A small image classifier, trained from scratch.
Model: 11.5M parameters, 32-pixel images, arch vit, norm layernorm, activation gelu, patch size [4, 4], layers 6, width 384.
Training: muon at rate 0.0031, 9200 steps, batches of 64, held-out accuracy 99%.
Rows from block 2 of a small image classifier, named by matrix and row number. Rows with one number belong to one neuron. Each number is 128 + 24 x the weight over its row's rms, rounded and kept within 0 to 255. All counts start at 0. Numbers have three digits each. After the name is the row's rms in percent of the matrix's.
After each neuron's rows are labels from the 100 images, of 14976, where the neuron reaches its highest value: "responds to" is what is common among them; "patch colour" is the nearest of a few named colours to the mean colour under the peak. Only what is clearly more common there than usual is listed. The data: capsule endoscopy frames (Kvasir-Capsule). In brackets: how many of the 100, against the usual share in percent.
# fc1: MLP up (model.blocks.2.mlp.fc1.weight, 1536x384), inputs 320-383
# fc2: MLP down (model.blocks.2.mlp.fc2.weight, 384x1536, transposed), outputs 320-383

fc1.596 139:091113146128171104114128127119090106128148142189121151128126165128105157113130120109104142141117103103169168133119128131114128121128139125128143108130148078146080177099159119128128128166174137
fc2.596 133:102136183134182128128084094139102102110141103128128165155137155131135083174110128119128195152064128147132120128128145122158108148111128176178128198155127135164130113131137124131147128172143137
responds to: finding: ulcer (40 vs 1.6)
patch colour: grey (26 vs 8.5)

fc1.211 170:128123103122129059128213075156128128143089137146184118097096144107128149128187120128128111146177127113128095128128163107142139098140125124117135154136100122168179124117103116128142098099105128
fc2.211 171:138100113128128151121128132128178110127130132115128128088125128108120122132116128153141150110131068132153128119151050128115128128140129082128128145164139107128141116128140056159089123099128121
responds to: finding: pylorus (30 vs 3.4); finding: blood fresh (28 vs 0.9)
patch colour: pink (83 vs 0.6)

fc1.445 036:139148128150128128068142128147128118128104139165121098096128070128178128120169128128111155128128100170128128128128172115128121124126133128067132128080167128128153149153128117128172119128128097
fc2.445 041:190128128128128128128128128136157094135128106128099171128133128119184128106146106109128158128104127107128115111128139128091128158152128185128184108128128128047128118078112126128065158116090128
responds to: finding: ileocecal valve (49 vs 8.8)
patch colour: orange (78 vs 12.6)

fc1.433 112:181128112149140103149128117104093109138132128134125112128128082093128136118128128128122179125118153137124080128174120117128128137128130093144127104138162128128071127118161135122128098128128128
fc2.433 114:170147121107144124119128128144140128125136071144159128134115128083082128159128118084178128128150123163128133128128150143128132128128128140128158128129128154128140114081128087170120128128128148
responds to: finding: angiectasia (47 vs 1.8)
patch colour: orange (53 vs 12.6)

fc1.593 115:128145180128128086128149128138135105132128202160128128128120128128128128146110109141139154091112167151214151160128138149085131132172121128119107128127145128122128128093128104128127083093160093
fc2.593 115:167128139128049128131128135118063153130144139128093128169075115128141128135128128154150075128113132128128128176133125169130128108126111137124132128152123128095128155086099128088140128128128128
responds to: finding: angiectasia (44 vs 1.8)
patch colour: orange (40 vs 12.6)

fc1.20 125:155158128118101116141167128119104177130133128128144151144128128135128130126128180125157128093115135114148128160130120148110128128146128130128126163117131122161103162143151128128112141128163110
fc2.20 127:118128108128081133162184156112131128106153151170100101084128120100167155121094138127101141101136110128060105075152121164105183147066141088121173141128126180128128128143143117128128151141128128
responds to: finding: pylorus (42 vs 3.4)
patch colour: pink (45 vs 0.6)

fc1.489 087:116109101128181128179128128094094161086114137133143138144164160097116111122158143116145102128131128119128174128104148128097132117144128128167107135128122103128146160128161092123169151126174128
fc2.489 090:155196173110102102126160125097128121128093115157128125135128128128119137120128114136164128128105056128171133128168169178158128172192170106131128138104128155172128093154084065056128135132165128
responds to: finding: ulcer (35 vs 1.6)
patch colour: grey (41 vs 8.5)

fc1.267 080:128107128128090128141131152144160128128128136128128152125093151128098122116128125139128128066156168137128128171088128128108192128113128100128072198097128128137112107102128126128113128128128128
fc2.267 078:132133128128144122128128128128128120123089124089101164102128104128130128128128163128128138128129145093161128078128128134087140113060128157106128128139124164126164128157144128090076128162081128
responds to: finding: pylorus (34 vs 3.4)
patch colour: pink (86 vs 0.6)

fc1.632 071:128128128128138128105128167146128138065128190123168128139128148153090189097115128128165137128128128128174128171128128073128115128141165038159128117128128164176081166128128164128105128135161138
fc2.632 078:081080128114128128128128128180168119128142160129128167128139110121128068138128128128128119160096114139155111128083189185122112090128131072134141102144156139132128083128113128128128082212128128
responds to: finding: foreign body (36 vs 1.6)
patch colour: grey (45 vs 8.5)

fc1.695 082:119124150117128128211147080128118128052128177128128140133112067139154091104158175126105128097128060177142128064149127128086162128106120141098128128128128128109105116152103116128118128128110114
fc2.695 091:128128128045128128128068082128089111128129149139165147128115128088128128109128155150182128128144157107128130116145128107120128115091143128110165128097100118120172128092157115138128101145128148
responds to: finding: ileocecal valve (82 vs 8.8)
patch colour: pink (75 vs 0.6)

fc1.1 042:097135191128152128128128121143108128128174192128156128128128128081128144128128128129147100065128129096189128128128128128128128124128128128128128123132128075176132191100090134120128128111128128
fc2.1 044:128128158139108128128128154128116128121166172128108165095076128128165088128128128128128160124106128115102128118128183128128128128092128128128128128160167128145146140128095095128122128128170177
responds to: finding: angiectasia (36 vs 1.8)
patch colour: orange (33 vs 12.6)

fc1.440 151:128133143103156126146112115128138128068128158173108095105128056100125146111147152111117128082153128114099097162153128123128183181128141150146128080092102139071128130124123163128138066162114165
fc2.440 144:189171128127172114073115111154093134139132128128128131100201128128162158149102090125141128104112151161155122135152088128125128128078195128147093121116128145120147128108125143128131169111126119
responds to: finding: reduced mucosal view (44 vs 6.2)
patch colour: grey (48 vs 8.5); orange (39 vs 12.6)

fc1.490 059:178128109117128128102122111113131128134130159117128180110101108101145128128128128128151105142157129133128148128104145130128111137113128125111162124139128143070113128128130128128099085083128122
fc2.490 066:143127187150128150105128128097137128128177144128150128105113126128128136171128136128128105089077128128142143131134119128143128139128128128158128114136155135128164128115165128128095128116137128
responds to: finding: angiectasia (99 vs 1.8)
patch colour: orange (44 vs 12.6)

fc1.115 041:128098114128114102128074155141167145128107134096128128116147128128128107128128128070106128128090089128128155114172091128107128128115128105109128128128131138137152083081147096116115128094104143
fc2.115 050:128180107128106117128147128090132100128128140128143178128097114152128128128100074150136128128115164117106094128128156128128123155128128120081128128128128128109157128128119128135122117118128128
responds to: finding: angiectasia (42 vs 1.8)
patch colour: orange (34 vs 12.6); grey (26 vs 8.5)

fc1.419 060:128103128158181128194088128138128128117135128128101124115164152111054047128087128128128125157128128128073128128146128128128142128128128128128148145128128128128119128128128128152073141167128128
fc2.419 056:104128130128094068128128128128128128128128143089174128121128128128128128128128048151133128157152163128128088128131116089152107128147128154199104156128139119128172128151170128128126128128141128
responds to: finding: pylorus (36 vs 3.4)
patch colour: grey (49 vs 8.5)

fc1.503 111:137100143128128107098147168128135121128128141091138139160128128128102151128144128134128099106128140144095128132128103128128128133134141128146126132124128128128118120128157125124155126111190121
fc2.503 113:094085110128143174168141137112094125128106127128126128128125128149169128139167128128128128089147115132174128120160104148151128146104122139168120098162149079077146141081083078128126120149059128
responds to: finding: ileocecal valve (35 vs 8.8)
patch colour: orange (31 vs 12.6)

fc1.673 097:096099128153166128128124126093128158114119105109098142153128128080147163143128097169128118128128151128128158128128076117110128090109156094163147158128113120125128099084108167128160118096128142
fc2.673 101:128139128128101128128128128136128128128128146128113128081103185128188126167128128108179165086099148137150119128093120110137110128128094139110105128128107128128128128156128107191171098094128139
responds to: finding: reduced mucosal view (38 vs 6.2)
patch colour: orange (54 vs 12.6)

fc1.470 062:128128128103128114128088128128128128110120128123082128128189114171149128120128163146105126116172078188098128093189157077128128128128148128128118116128064128132106096128132128128102128128091128
fc2.470 064:128128128128162128212128128117128102123225156128097128128128128128128104128128128117128145128187128121141128128138128134128128105128144066141128153128128128222128128128128128128132125128128128
responds to: finding: ileocecal valve (32 vs 8.8)
patch colour: pink (38 vs 0.6); grey (38 vs 8.5)

fc1.47 079:128136124098161103128125110059117123133109167163122091128128153140184120115128128153080128128128124129121128157134158143109130140122128128141138181128128113128106128128138174124072166149166113
fc2.47 090:144164077128116153128151128117128128156162128046176160138173128148128199128110145128097128128151165107116128140128157134157173128141128102141147128081128128128105128128128149089163123119150128
responds to: finding: foreign body (68 vs 1.6)
patch colour: yellow (33 vs 0.1)

fc1.6 060:093128086107102112145128138137115156110154132122088174108156120086143142142144128142144177121154117137128188128128156102128135128098093128150069171095169128115096131103086153128128153125159128
fc2.6 060:128140113168121168074128106128114154128164078159106108128086150179120128114129095128115128112116142172123143178132127108124157082128131180128128146109163062115175141124168088122151139094172154
responds to: finding: blood fresh (48 vs 0.9); finding: ulcer (29 vs 1.6)
patch colour: pink (60 vs 0.6)

fc1.53 135:043136103164165129128128105128105128211134128128148106136128095126128140146145128118124090130128130153095089126128143161131177107125170120072104111128173085128128128099128128142140100062138175
fc2.53 126:140096138128128102091128147128118091128106122122173163136104091147112139138115148128135151128109123137126130160101103074103128128144128138098128086133119099128128181071128117087122134131110154
responds to: finding: reduced mucosal view (29 vs 6.2); finding: ileocecal valve (26 vs 8.8)
patch colour: pink (58 vs 0.6); grey (33 vs 8.5)

fc1.272 084:128128128128080128120128082128128149142078123128109128156128128164148154128128111152163128068140119128128128087125134128131088128069146128174140128128093145081128139128128223126178168085134119
fc2.272 089:128137128156134145152128128126112105165152154086179141092128096113128173129135126150128108128161086150150128128130177078130198128107128084101111128173100115112137102128147128150194098123128106
responds to: finding: reduced mucosal view (45 vs 6.2)
patch colour: grey (55 vs 8.5)

fc1.9 150:170159097151128126151169148150129110119116130098128072095128105164128176127128128135123140168102128100192112131155097120131114128145128117153185143128128130145116128126169112118099145143154101
fc2.9 141:151090069164161168104128124128078137128128185084108135148119149092136128128128149128148128146122082128128148175155114098130087128106127120150128128180118106166110131127132144128148129103149173
responds to: finding: pylorus (34 vs 3.4)
patch colour: pink (48 vs 0.6)

fc1.210 141:128108128128104120097128160099128127135135117161123077127096159117103135128099134100099145185151133128114104175148142197128142147147108128135163118146057128104168110152072124144108104116128057
fc2.210 139:124169143128152131106079128135102150128117092183175128102170125084115125128145111119165132127128137131116128193122093165121108151128128150128098128128127138136119127128128128128161128096103128
responds to: finding: ileocecal valve (83 vs 8.8)
patch colour: pink (26 vs 0.6)

fc1.604 140:138078110149133128156153101127118169122161119125132123073166122124140128105118128136128099128081098103101160091139110118164128157100128146121117128141128110128123100091128096128097128113128171
fc2.604 135:168128158143096183128129147127094129088128110128138128151110143129134123149120097128128156124142121128180135119103106145137128110159105068124126090105169128128108158182114125134179174155128094
responds to: finding: reduced mucosal view (25 vs 6.2)
patch colour: grey (33 vs 8.5)

fc1.322 158:080116128156077147121092105128141089103128128122135119113131132064168128095108141128120145123114128123113078095102128107138119128128131141154106137093099112128129118128128090101115110105137128
fc2.322 156:153128141145128128175144144142124131126128128128104128122151127128149128117094118128118146121157165151126166143128139114128067132131141119073120127125147084181153127182128140128128115146127128
responds to: finding: ulcer (32 vs 1.6)
patch colour: grey (26 vs 8.5)

fc1.619 046:117120128143128170128146128164128128128092127100128175128122100128105141143128143128070107081129116134128128146114128128150165128168128128153094139154128104119064102128128128124075128103115128
fc2.619 042:151128107146159141128128128132128128128146165141128163128128087092128128123116128127162128137109128091128146128128128128099128182064165103128128094177105160124128165128128148121128128128128090
responds to: finding: angiectasia (46 vs 1.8)
patch colour: grey (37 vs 8.5)

fc1.285 092:128128115132148088149128128128107080126130125090145128158142142171135154115149159110103156128097140073151128107058128128123146116092115144146128104107117157127121128128128112173110100068150117
fc2.285 092:173121146149138128135158128137128141142128132144128134090134137128141161116154118094118129129125155173101189118123128128128142161111165164153144128154128161186125107159131107109171148094114133
responds to: finding: pylorus (26 vs 3.4)
patch colour: grey (38 vs 8.5)

fc1.245 052:140141128128120128133128135128128070128136159104191148128128149118128128137121128128117128116128128117149118112132099128143140128128128159128128128128128191153128146183128128114128128128132108
fc2.245 057:118088128128096113128106133128116196128128133176157128114183128128128128175102128142128098124163128128128153128091087128128128128128128110128074097148142108128128128128128128128118097098160128
responds to: finding: ileocecal valve (29 vs 8.8)
patch colour: orange (49 vs 12.6)

fc1.518 038:140128174134145128182128102128110130171106128156128103128128102128128106128128152145128117128154160128110124111154118097142177109128128128140153157109159108159128119128128128128144090097151064
fc2.518 039:087162128139150106171144149128128160145077128127098128123179108092154128128118113144137134159167128128128121182142128083128118128154143165128128156118165128153160161141191128155094148128089128
responds to: finding: foreign body (28 vs 1.6); finding: lymphangiectasia (27 vs 1.3)
patch colour: pink (27 vs 0.6)

fc1.522 110:119090107128152128109102109141089123121168142128145134128117126126132128200128179128179119141128181134166128125128111128159105114099128128128172147132111112128128166112097124128101142159074137
fc2.522 115:138194128131123128123147141109128128109094079128114128117087176128106117147097121152128093172127128143115128107128121085099128128136127108128104142135131109175074115144161128103093163152192087
responds to: finding: foreign body (39 vs 1.6)
patch colour: yellow (34 vs 0.1)

fc1.661 076:105146105128103128128085098144150120128086130126128143102191126128132121103128128064160128128149141119080128123139128142156088130138120136128101128099162128102191160130140128128128128127153097
fc2.661 075:172143158147100120159128111166153178115126135128128128128104121175067092118085128177078146128130140128104170147116095095147123121103143128155140128110097128096128128141128181127161137129122104
responds to: finding: lymphangiectasia (36 vs 1.3)
patch colour: grey (35 vs 8.5); pink (27 vs 0.6)

fc1.142 072:172128128179111162079160128113128128187128128127116126170128109128128151128128128116122128099113128082128215147170128157134163128092095128128128157128128128154092128100124090128101128132128128
fc2.142 075:104125134128128162155071112120157143093161118159128084068128128163138128128087169088097104089110128171128128139128070128147114128128101086128192128198140128128093164128128128120095128126117199
responds to: finding: pylorus (32 vs 3.4)
patch colour: pink (29 vs 0.6)

fc1.640 082:128096137143123131128120086081128189128166128128170137146128128133128168142128128128112128142128140105171133128138111111152161113128128128106150128128128143185174151137049128128128128098128104
fc2.640 082:153076122099128128158128134128098131128128128146128128105092153150128103128128125128128128128128157128106177118128104097171105152140128113114138128123128128173140128128111101128110107129128128
responds to: finding: reduced mucosal view (34 vs 6.2)
patch colour: orange (38 vs 12.6); grey (32 vs 8.5)

fc1.747 097:129123128126112111137172148139143157097082128146122128161127098093159090156128202142097150081128107110089128115097145131149140128098105136143135128167144149122114136128145110118150123128109147
fc2.747 108:117165117140128128128128128125106178128123058149128119135128113182134134128128089127142114117083147096125108128138105103128128198072128100128128184137144128094128128084168149128127146136128099
responds to: finding: angiectasia (38 vs 1.8)
patch colour: orange (42 vs 12.6)

fc1.50 089:128128155163157144185128092136132141128118128137128128128132177028121138128128143128128128115086182128151128186122099173061128128149128107128128102128139128126092175128128087136128132128138127
fc2.50 084:137128128128128141165128131117092170155151064133128128128128128083128111147069128106168162096146117128109138154081128128130128144128128138128098128140111157128094128144121128110128128128126128
responds to: finding: angiectasia (74 vs 1.8); finding: blood fresh (25 vs 0.9)
patch colour: orange (53 vs 12.6)

fc1.444 108:131115152097128161080128108142148093157084085148074076150142145138150128128144158112128128150102128100105131144119128153137165107128128079128140170128128156141138118094128099128128085125145105
fc2.444 113:147128112128106140148101128155128141128118182072087151128119129128128128109160102142128149128157128128130128098106128158141177095120150128098126079128096109142128128118096133130128152103110114
responds to: finding: blood fresh (68 vs 0.9); finding: ileocecal valve (27 vs 8.8)
patch colour: orange (60 vs 12.6); pink (27 vs 0.6)

fc1.81 124:183124128135100148128134105147134125138128157156156117157069128119116093136149182128128113143147128128137136147082147128128154116117163057128132152160128139128139150181128160144132129089133128
fc2.81 119:136092142165113167152128121122145114102128134160138167128062128137127128105168128128069154128172160153137128128113129148097135143146102144101113139151140101095128142128128095123113110085150089
responds to: finding: pylorus (48 vs 3.4)
patch colour: pink (44 vs 0.6)

fc1.54 052:141148128150128154128171111128128128137088143128150183128084107128079140127139128135146174082124097068144128128128094145108128128161121099161085110132105128128128157128173138123103166159144152
fc2.54 056:128090112106109134106107152118128118128145112161131145133152092128164128076118100075172128134094159156128143125144128118114128128138152128128072140091133128128157134185128097128128128086131147
responds to: finding: ileocecal valve (29 vs 8.8)
patch colour: grey (37 vs 8.5)

fc1.351 112:137128124128181128157109129101131120094090128109170148128140142128128128166146128142120117128152128105154123083100157114093102128128171128146128112128118125106100113128098103112128151186172139
fc2.351 111:128128111078130128150125162099128105144128128164098150128098162141124171126104106166128128151162128128138112150162128093114145128104128090128100093129187117094128132078128128161112161130113127
responds to: finding: lymphangiectasia (45 vs 1.3)
patch colour: pink (32 vs 0.6)

fc1.163 135:179092107104128076187128071113133128155127114166160118170128128155098128115142121090128126128127138118126110113135106146080162081121131128120094128138106128128161162128170165161104124152044145
fc2.163 138:157128139128118128133060139150091128131113146139128128124128128126128128128142109128134126150128069144128109121119136117126127147154056128113129141156087129125101182128145131132128134077094144
responds to: finding: pylorus (54 vs 3.4)
patch colour: pink (79 vs 0.6)

fc1.572 059:131097128137110128105128085084121128128135128127167151128128167128128155162102128128128128128128132094128159181114108128128067153083128103202124128144128128106077128143165134128128128128128128
fc2.572 068:127130128116151163144081141128128105121128093128138128128128090137128104148147128128128128109128117128128134128128128138072128128170160067128128128128131132135165128116128168128232128128060136
responds to: finding: blood fresh (49 vs 0.9)
patch colour: grey (28 vs 8.5)

fc1.248 125:077055173132175092169132171137154128132116128128128111128113128127128153089120128128088107104123143134097128128128128139128095163128158128117119098128128128099065128150121100164092147191129143
fc2.248 131:118111145124131129147130128107165191128079084168109145089128130077129072128128128085128102121128089101128126149108128128128128131128100168183128128150128127091128128120099130074116104179108089
responds to: finding: reduced mucosal view (29 vs 6.2)
patch colour: grey (40 vs 8.5)

fc1.32 100:128113112140166142143128116077142128098166124106175178072110098098188128128067132128172111128125148152156145139129117146128128083153102119152115130120128120168075128128116123108049153073145146
fc2.32 102:183128121128084163122128141161071099129098128128106113151128128121115138168089116123168091117106148090173134144163121128128128177128169109128133121147121145128155128110128118128128151128128094
responds to: finding: reduced mucosal view (31 vs 6.2)
patch colour: pink (34 vs 0.6); yellow (32 vs 0.1)

fc1.154 101:149144109156099162115029128177133128105128132130159111157111128128114157128128129138108125128111112128138109190167113129128128066107093124128118150088090128158153128128131151155128162128128109
fc2.154 099:086125124128114067136111106128098089169128128124092116122119128133134128134144128128128128161085128104097096080139105150113102122150128136128081109144128118105128087115141153049152128087128194
responds to: finding: ileocecal valve (55 vs 8.8)
patch colour: black (52 vs 6.6)

fc1.706 046:128094128136128128128116073076128128128128144128128128128135118079128124151101128185128153128185126090128128128128128128065202128128134118128102128128128128128056119093132067139128134128110137
fc2.706 046:128128128113128102146125128094128166189128128128128174132088113106128103129128128110126128129136136128128150135148128128144183128128066128128082099100128128128161119128115113106128104128127113
responds to: finding: angiectasia (89 vs 1.8)
patch colour: orange (74 vs 12.6)

fc1.719 115:128181115140090083079128128128063147143109172100096128185130128143128136128128168128107139141129142098128088128137155128128110128079100151128112148128128105108088128080136091088161118185152116
fc2.719 110:102144128124091106128117113122140080128110116132123162149128100123126205110128128128152128135128105095135128117128123139113108126153162133118128074117128099128128128134156151188145159122096113
responds to: finding: blood fresh (25 vs 0.9)
patch colour: grey (38 vs 8.5)

fc1.422 062:128095088132112148133128187128115140128088128128161148133166137141128118150128167078123157128168159128128151082179146128128132198171157104090142108105091132143158145086138128095156119172128107
fc2.422 069:120128145153131118128160101214150120128128171112128128141161155152192141146179128089119144136128095103150128128128137128162128128138128180106128128115128101128128104129155151076044108117110163
responds to: finding: ileocecal valve (27 vs 8.8)
patch colour: black (53 vs 6.6)

fc1.456 078:128128128122165076127177103128128173141119177128169137127185115128164121128063110097111130086128128173172128151092128128151147128110156128128128128104062098118128128150163126128128128125128103
fc2.456 077:199124143128073100128181095101099081129128128128126128128128164140060128119114128134128146125131128128135145128128128128125136146128106097135129172191100161128128142103128117128128095128128131
responds to: finding: angiectasia (27 vs 1.8)
patch colour: grey (50 vs 8.5)

fc1.119 080:144088084128155081128128126128104181128128098128128145085111128080128107154105114147145096088128162143128128138109136128128128134128152080128123095101107156095128107160119104158128175123160182
fc2.119 075:128128128128128123128095139128128118128148075128125151095109156097126128165072128145159128156126137128138115203121171145128139098128128074128128128118128145128128167128186128138146128128109100
responds to: finding: angiectasia (84 vs 1.8)
patch colour: orange (46 vs 12.6)

fc1.21 046:188128141128150093126106128091169178128113128142128128128128086081128128128131128128133128128128137128167183128128074128128132096098128128080128128128079128128143143089128144128166124117128080
fc2.21 051:055128112119155158220087117128128128151144128150184169089128128108136108163157128106182128117122133128128128128132152128102128165128128088128128128154153128128128128128128145127102103128088094
responds to: finding: angiectasia (45 vs 1.8)
patch colour: orange (43 vs 12.6)

fc1.141 132:152150151181119138128140134122157081117105125082123135128128128153153128124137124116143128071124128109128131128128141111128128128087150053137115141109094102096166128142128128128128128112147120
fc2.141 138:128133117087058142145115155113128128128128092086128150102130140142148118102101144153128140105133128141095146092171108132088156128169085132128128128128127168189110123123117098110173134128150153
responds to: finding: ileocecal valve (46 vs 8.8)
patch colour: black (81 vs 6.6)

fc1.128 097:152131149144081128128153111102162088130128128095134086153139129114128128128099170128128128083143105148110128135156162131128128096202119128114128128114128150100108083157150128122128092128142089
fc2.128 098:050191074150103083134144129144098139136140151128128128144169118150196185118091144105142128187128128153143128128120117135130128158172128128128074156128117144084128098124102103121103169136128138
responds to: finding: foreign body (46 vs 1.6)
patch colour: yellow (52 vs 0.1)

fc1.23 165:148112128113164150128128105228113132136128125144075074157114156128160147103153153128132166154148135133122112118128148128152129128128154097064137128128094104087168129128154092138128126140191097
fc2.23 162:116105150161090128167128128155123131166128078128149162128155102136184137136128093149104125103128147128114128100115106148133126141149097121097158112091135137128127159102074106117132126103151128
responds to: finding: ileocecal valve (65 vs 8.8)
patch colour: black (82 vs 6.6)

fc1.513 110:128130105095105121120104128140170059135114130131107147097134099065094095125126150146142144164133089090146075131102137120072116165090121085118154145165101107128124117119142132136103134128128102
fc2.513 105:126119127103177128148127026150128131142146126137128182192145113142097113107173140095129128090128138140129037108172128154144140185116115112191130140128126096157110128146129128121115133147128128
responds to: finding: ulcer (31 vs 1.6)
patch colour: orange (38 vs 12.6)

fc1.385 051:153128128152128128128108112128114128151166128077070128114107110111121165128156141107126090096109095120128118128114166131128128069084092117127156122149134107128133148159129165109128124128108161
fc2.385 054:128139128101128115128128111155167159128128143128110130163116128128108135109054155112116128109128128128098108169132152128128071139128128128128082128115154128196077117160166128153158131106119128
responds to: finding: pylorus (31 vs 3.4); finding: foreign body (26 vs 1.6)
patch colour: pink (80 vs 0.6)

fc1.749 100:186129128128140075203098128128128142128126174128128128107147146093124128128128157128156184143128118128128081128128101127128108129128165150167128128128097128128128128211094125128115145128155166
fc2.749 100:128096128128131093155167107126128128121114125154128128151087128128145111127146087173083128128108120189101128183086128126100134162128128113187128109128128101093120128128123118111101178146128124
responds to: finding: pylorus (35 vs 3.4)
patch colour: grey (30 vs 8.5)

fc1.620 089:128145113165108086112174184096135151128153163128106128142128104072128128119110126164086128158138127103128141126136097146179128128174128128134113128128142129097093096122160204109128128173101128
fc2.620 095:128128128128098139138126156084095138203165128128128127167087110128118131128128153103123128069148148128122176107118160129118113128136124144128124174123128139129096128128128109134131128128073128
responds to: finding: pylorus (38 vs 3.4)
patch colour: grey (81 vs 8.5)

fc1.147 148:089128128127204118128096128110112140154092128163105128140128148162131149110131097186149134103128118136106128153145101121130128120182138113136037103128103128145134105165113099128103137137162098
fc2.147 154:146181135128205137059112128175170128128156111127170130149121151128105133151042121087165128118113128126164143113143160106103174128098128128127141128087076086133120109090094106128167100165128135
responds to: finding: blood fresh (53 vs 0.9)
patch colour: black (30 vs 6.6)

fc1.317 063:150116128128128070128128128128085156151128128116217087128128128143149103139142135141102128083069128148128159109128145068128128125103151128141114123143128128128128128085099128116128128103131172
fc2.317 063:128156128050107128158128128128096104169128128128142089094143067178157144100085128109125128158137137132100133121094147116082093072147128123128106101156128128128128157128160128128119161141106128
responds to: finding: blood fresh (25 vs 0.9)
patch colour: pink (74 vs 0.6)

fc1.402 132:152071096120138128135099120128144084163147070148109079158183153147128128144128139161104106128112153114144104077167140122130122128165163108137139128128111173126140109128107124128084128114096154
fc2.402 136:128093133153128077170098130128128139128174138119095126147078127132121136128112128153148135118136157147140160148098165155128067098131123064150134155058105096153070133128138116132115097149123158
responds to: finding: ileocecal valve (29 vs 8.8)
patch colour: black (35 vs 6.6)

fc1.653 078:128136128130133128128141151119128128134151178128123128152128127150076172158120101128128102112093129144138143127128128158094128118089117128128128128161128128128071203182098104128111170146128113
fc2.653 090:128093059089156164140128128128094109128139126128110128089092154128128128144142128128128101128149084138120128139102128128181087128126128073175128115156168113128128128128160178116170128129088154
responds to: finding: foreign body (26 vs 1.6)
patch colour: pink (38 vs 0.6); grey (29 vs 8.5)

fc1.243 153:146093128136133139103118128128128140111142116137077123128130125104128128108128097135130134087068150160134114104180128076097126114150126128165128128142142142107085170128128137105128112147125128
fc2.243 147:108096117115121099155134116110099107128142076128159128128128135131126091100106109111104119133111121128157128087125136065166128143123107128126128093177112097176115142107128128102128143108104127
responds to: finding: angiectasia (36 vs 1.8)
patch colour: orange (32 vs 12.6)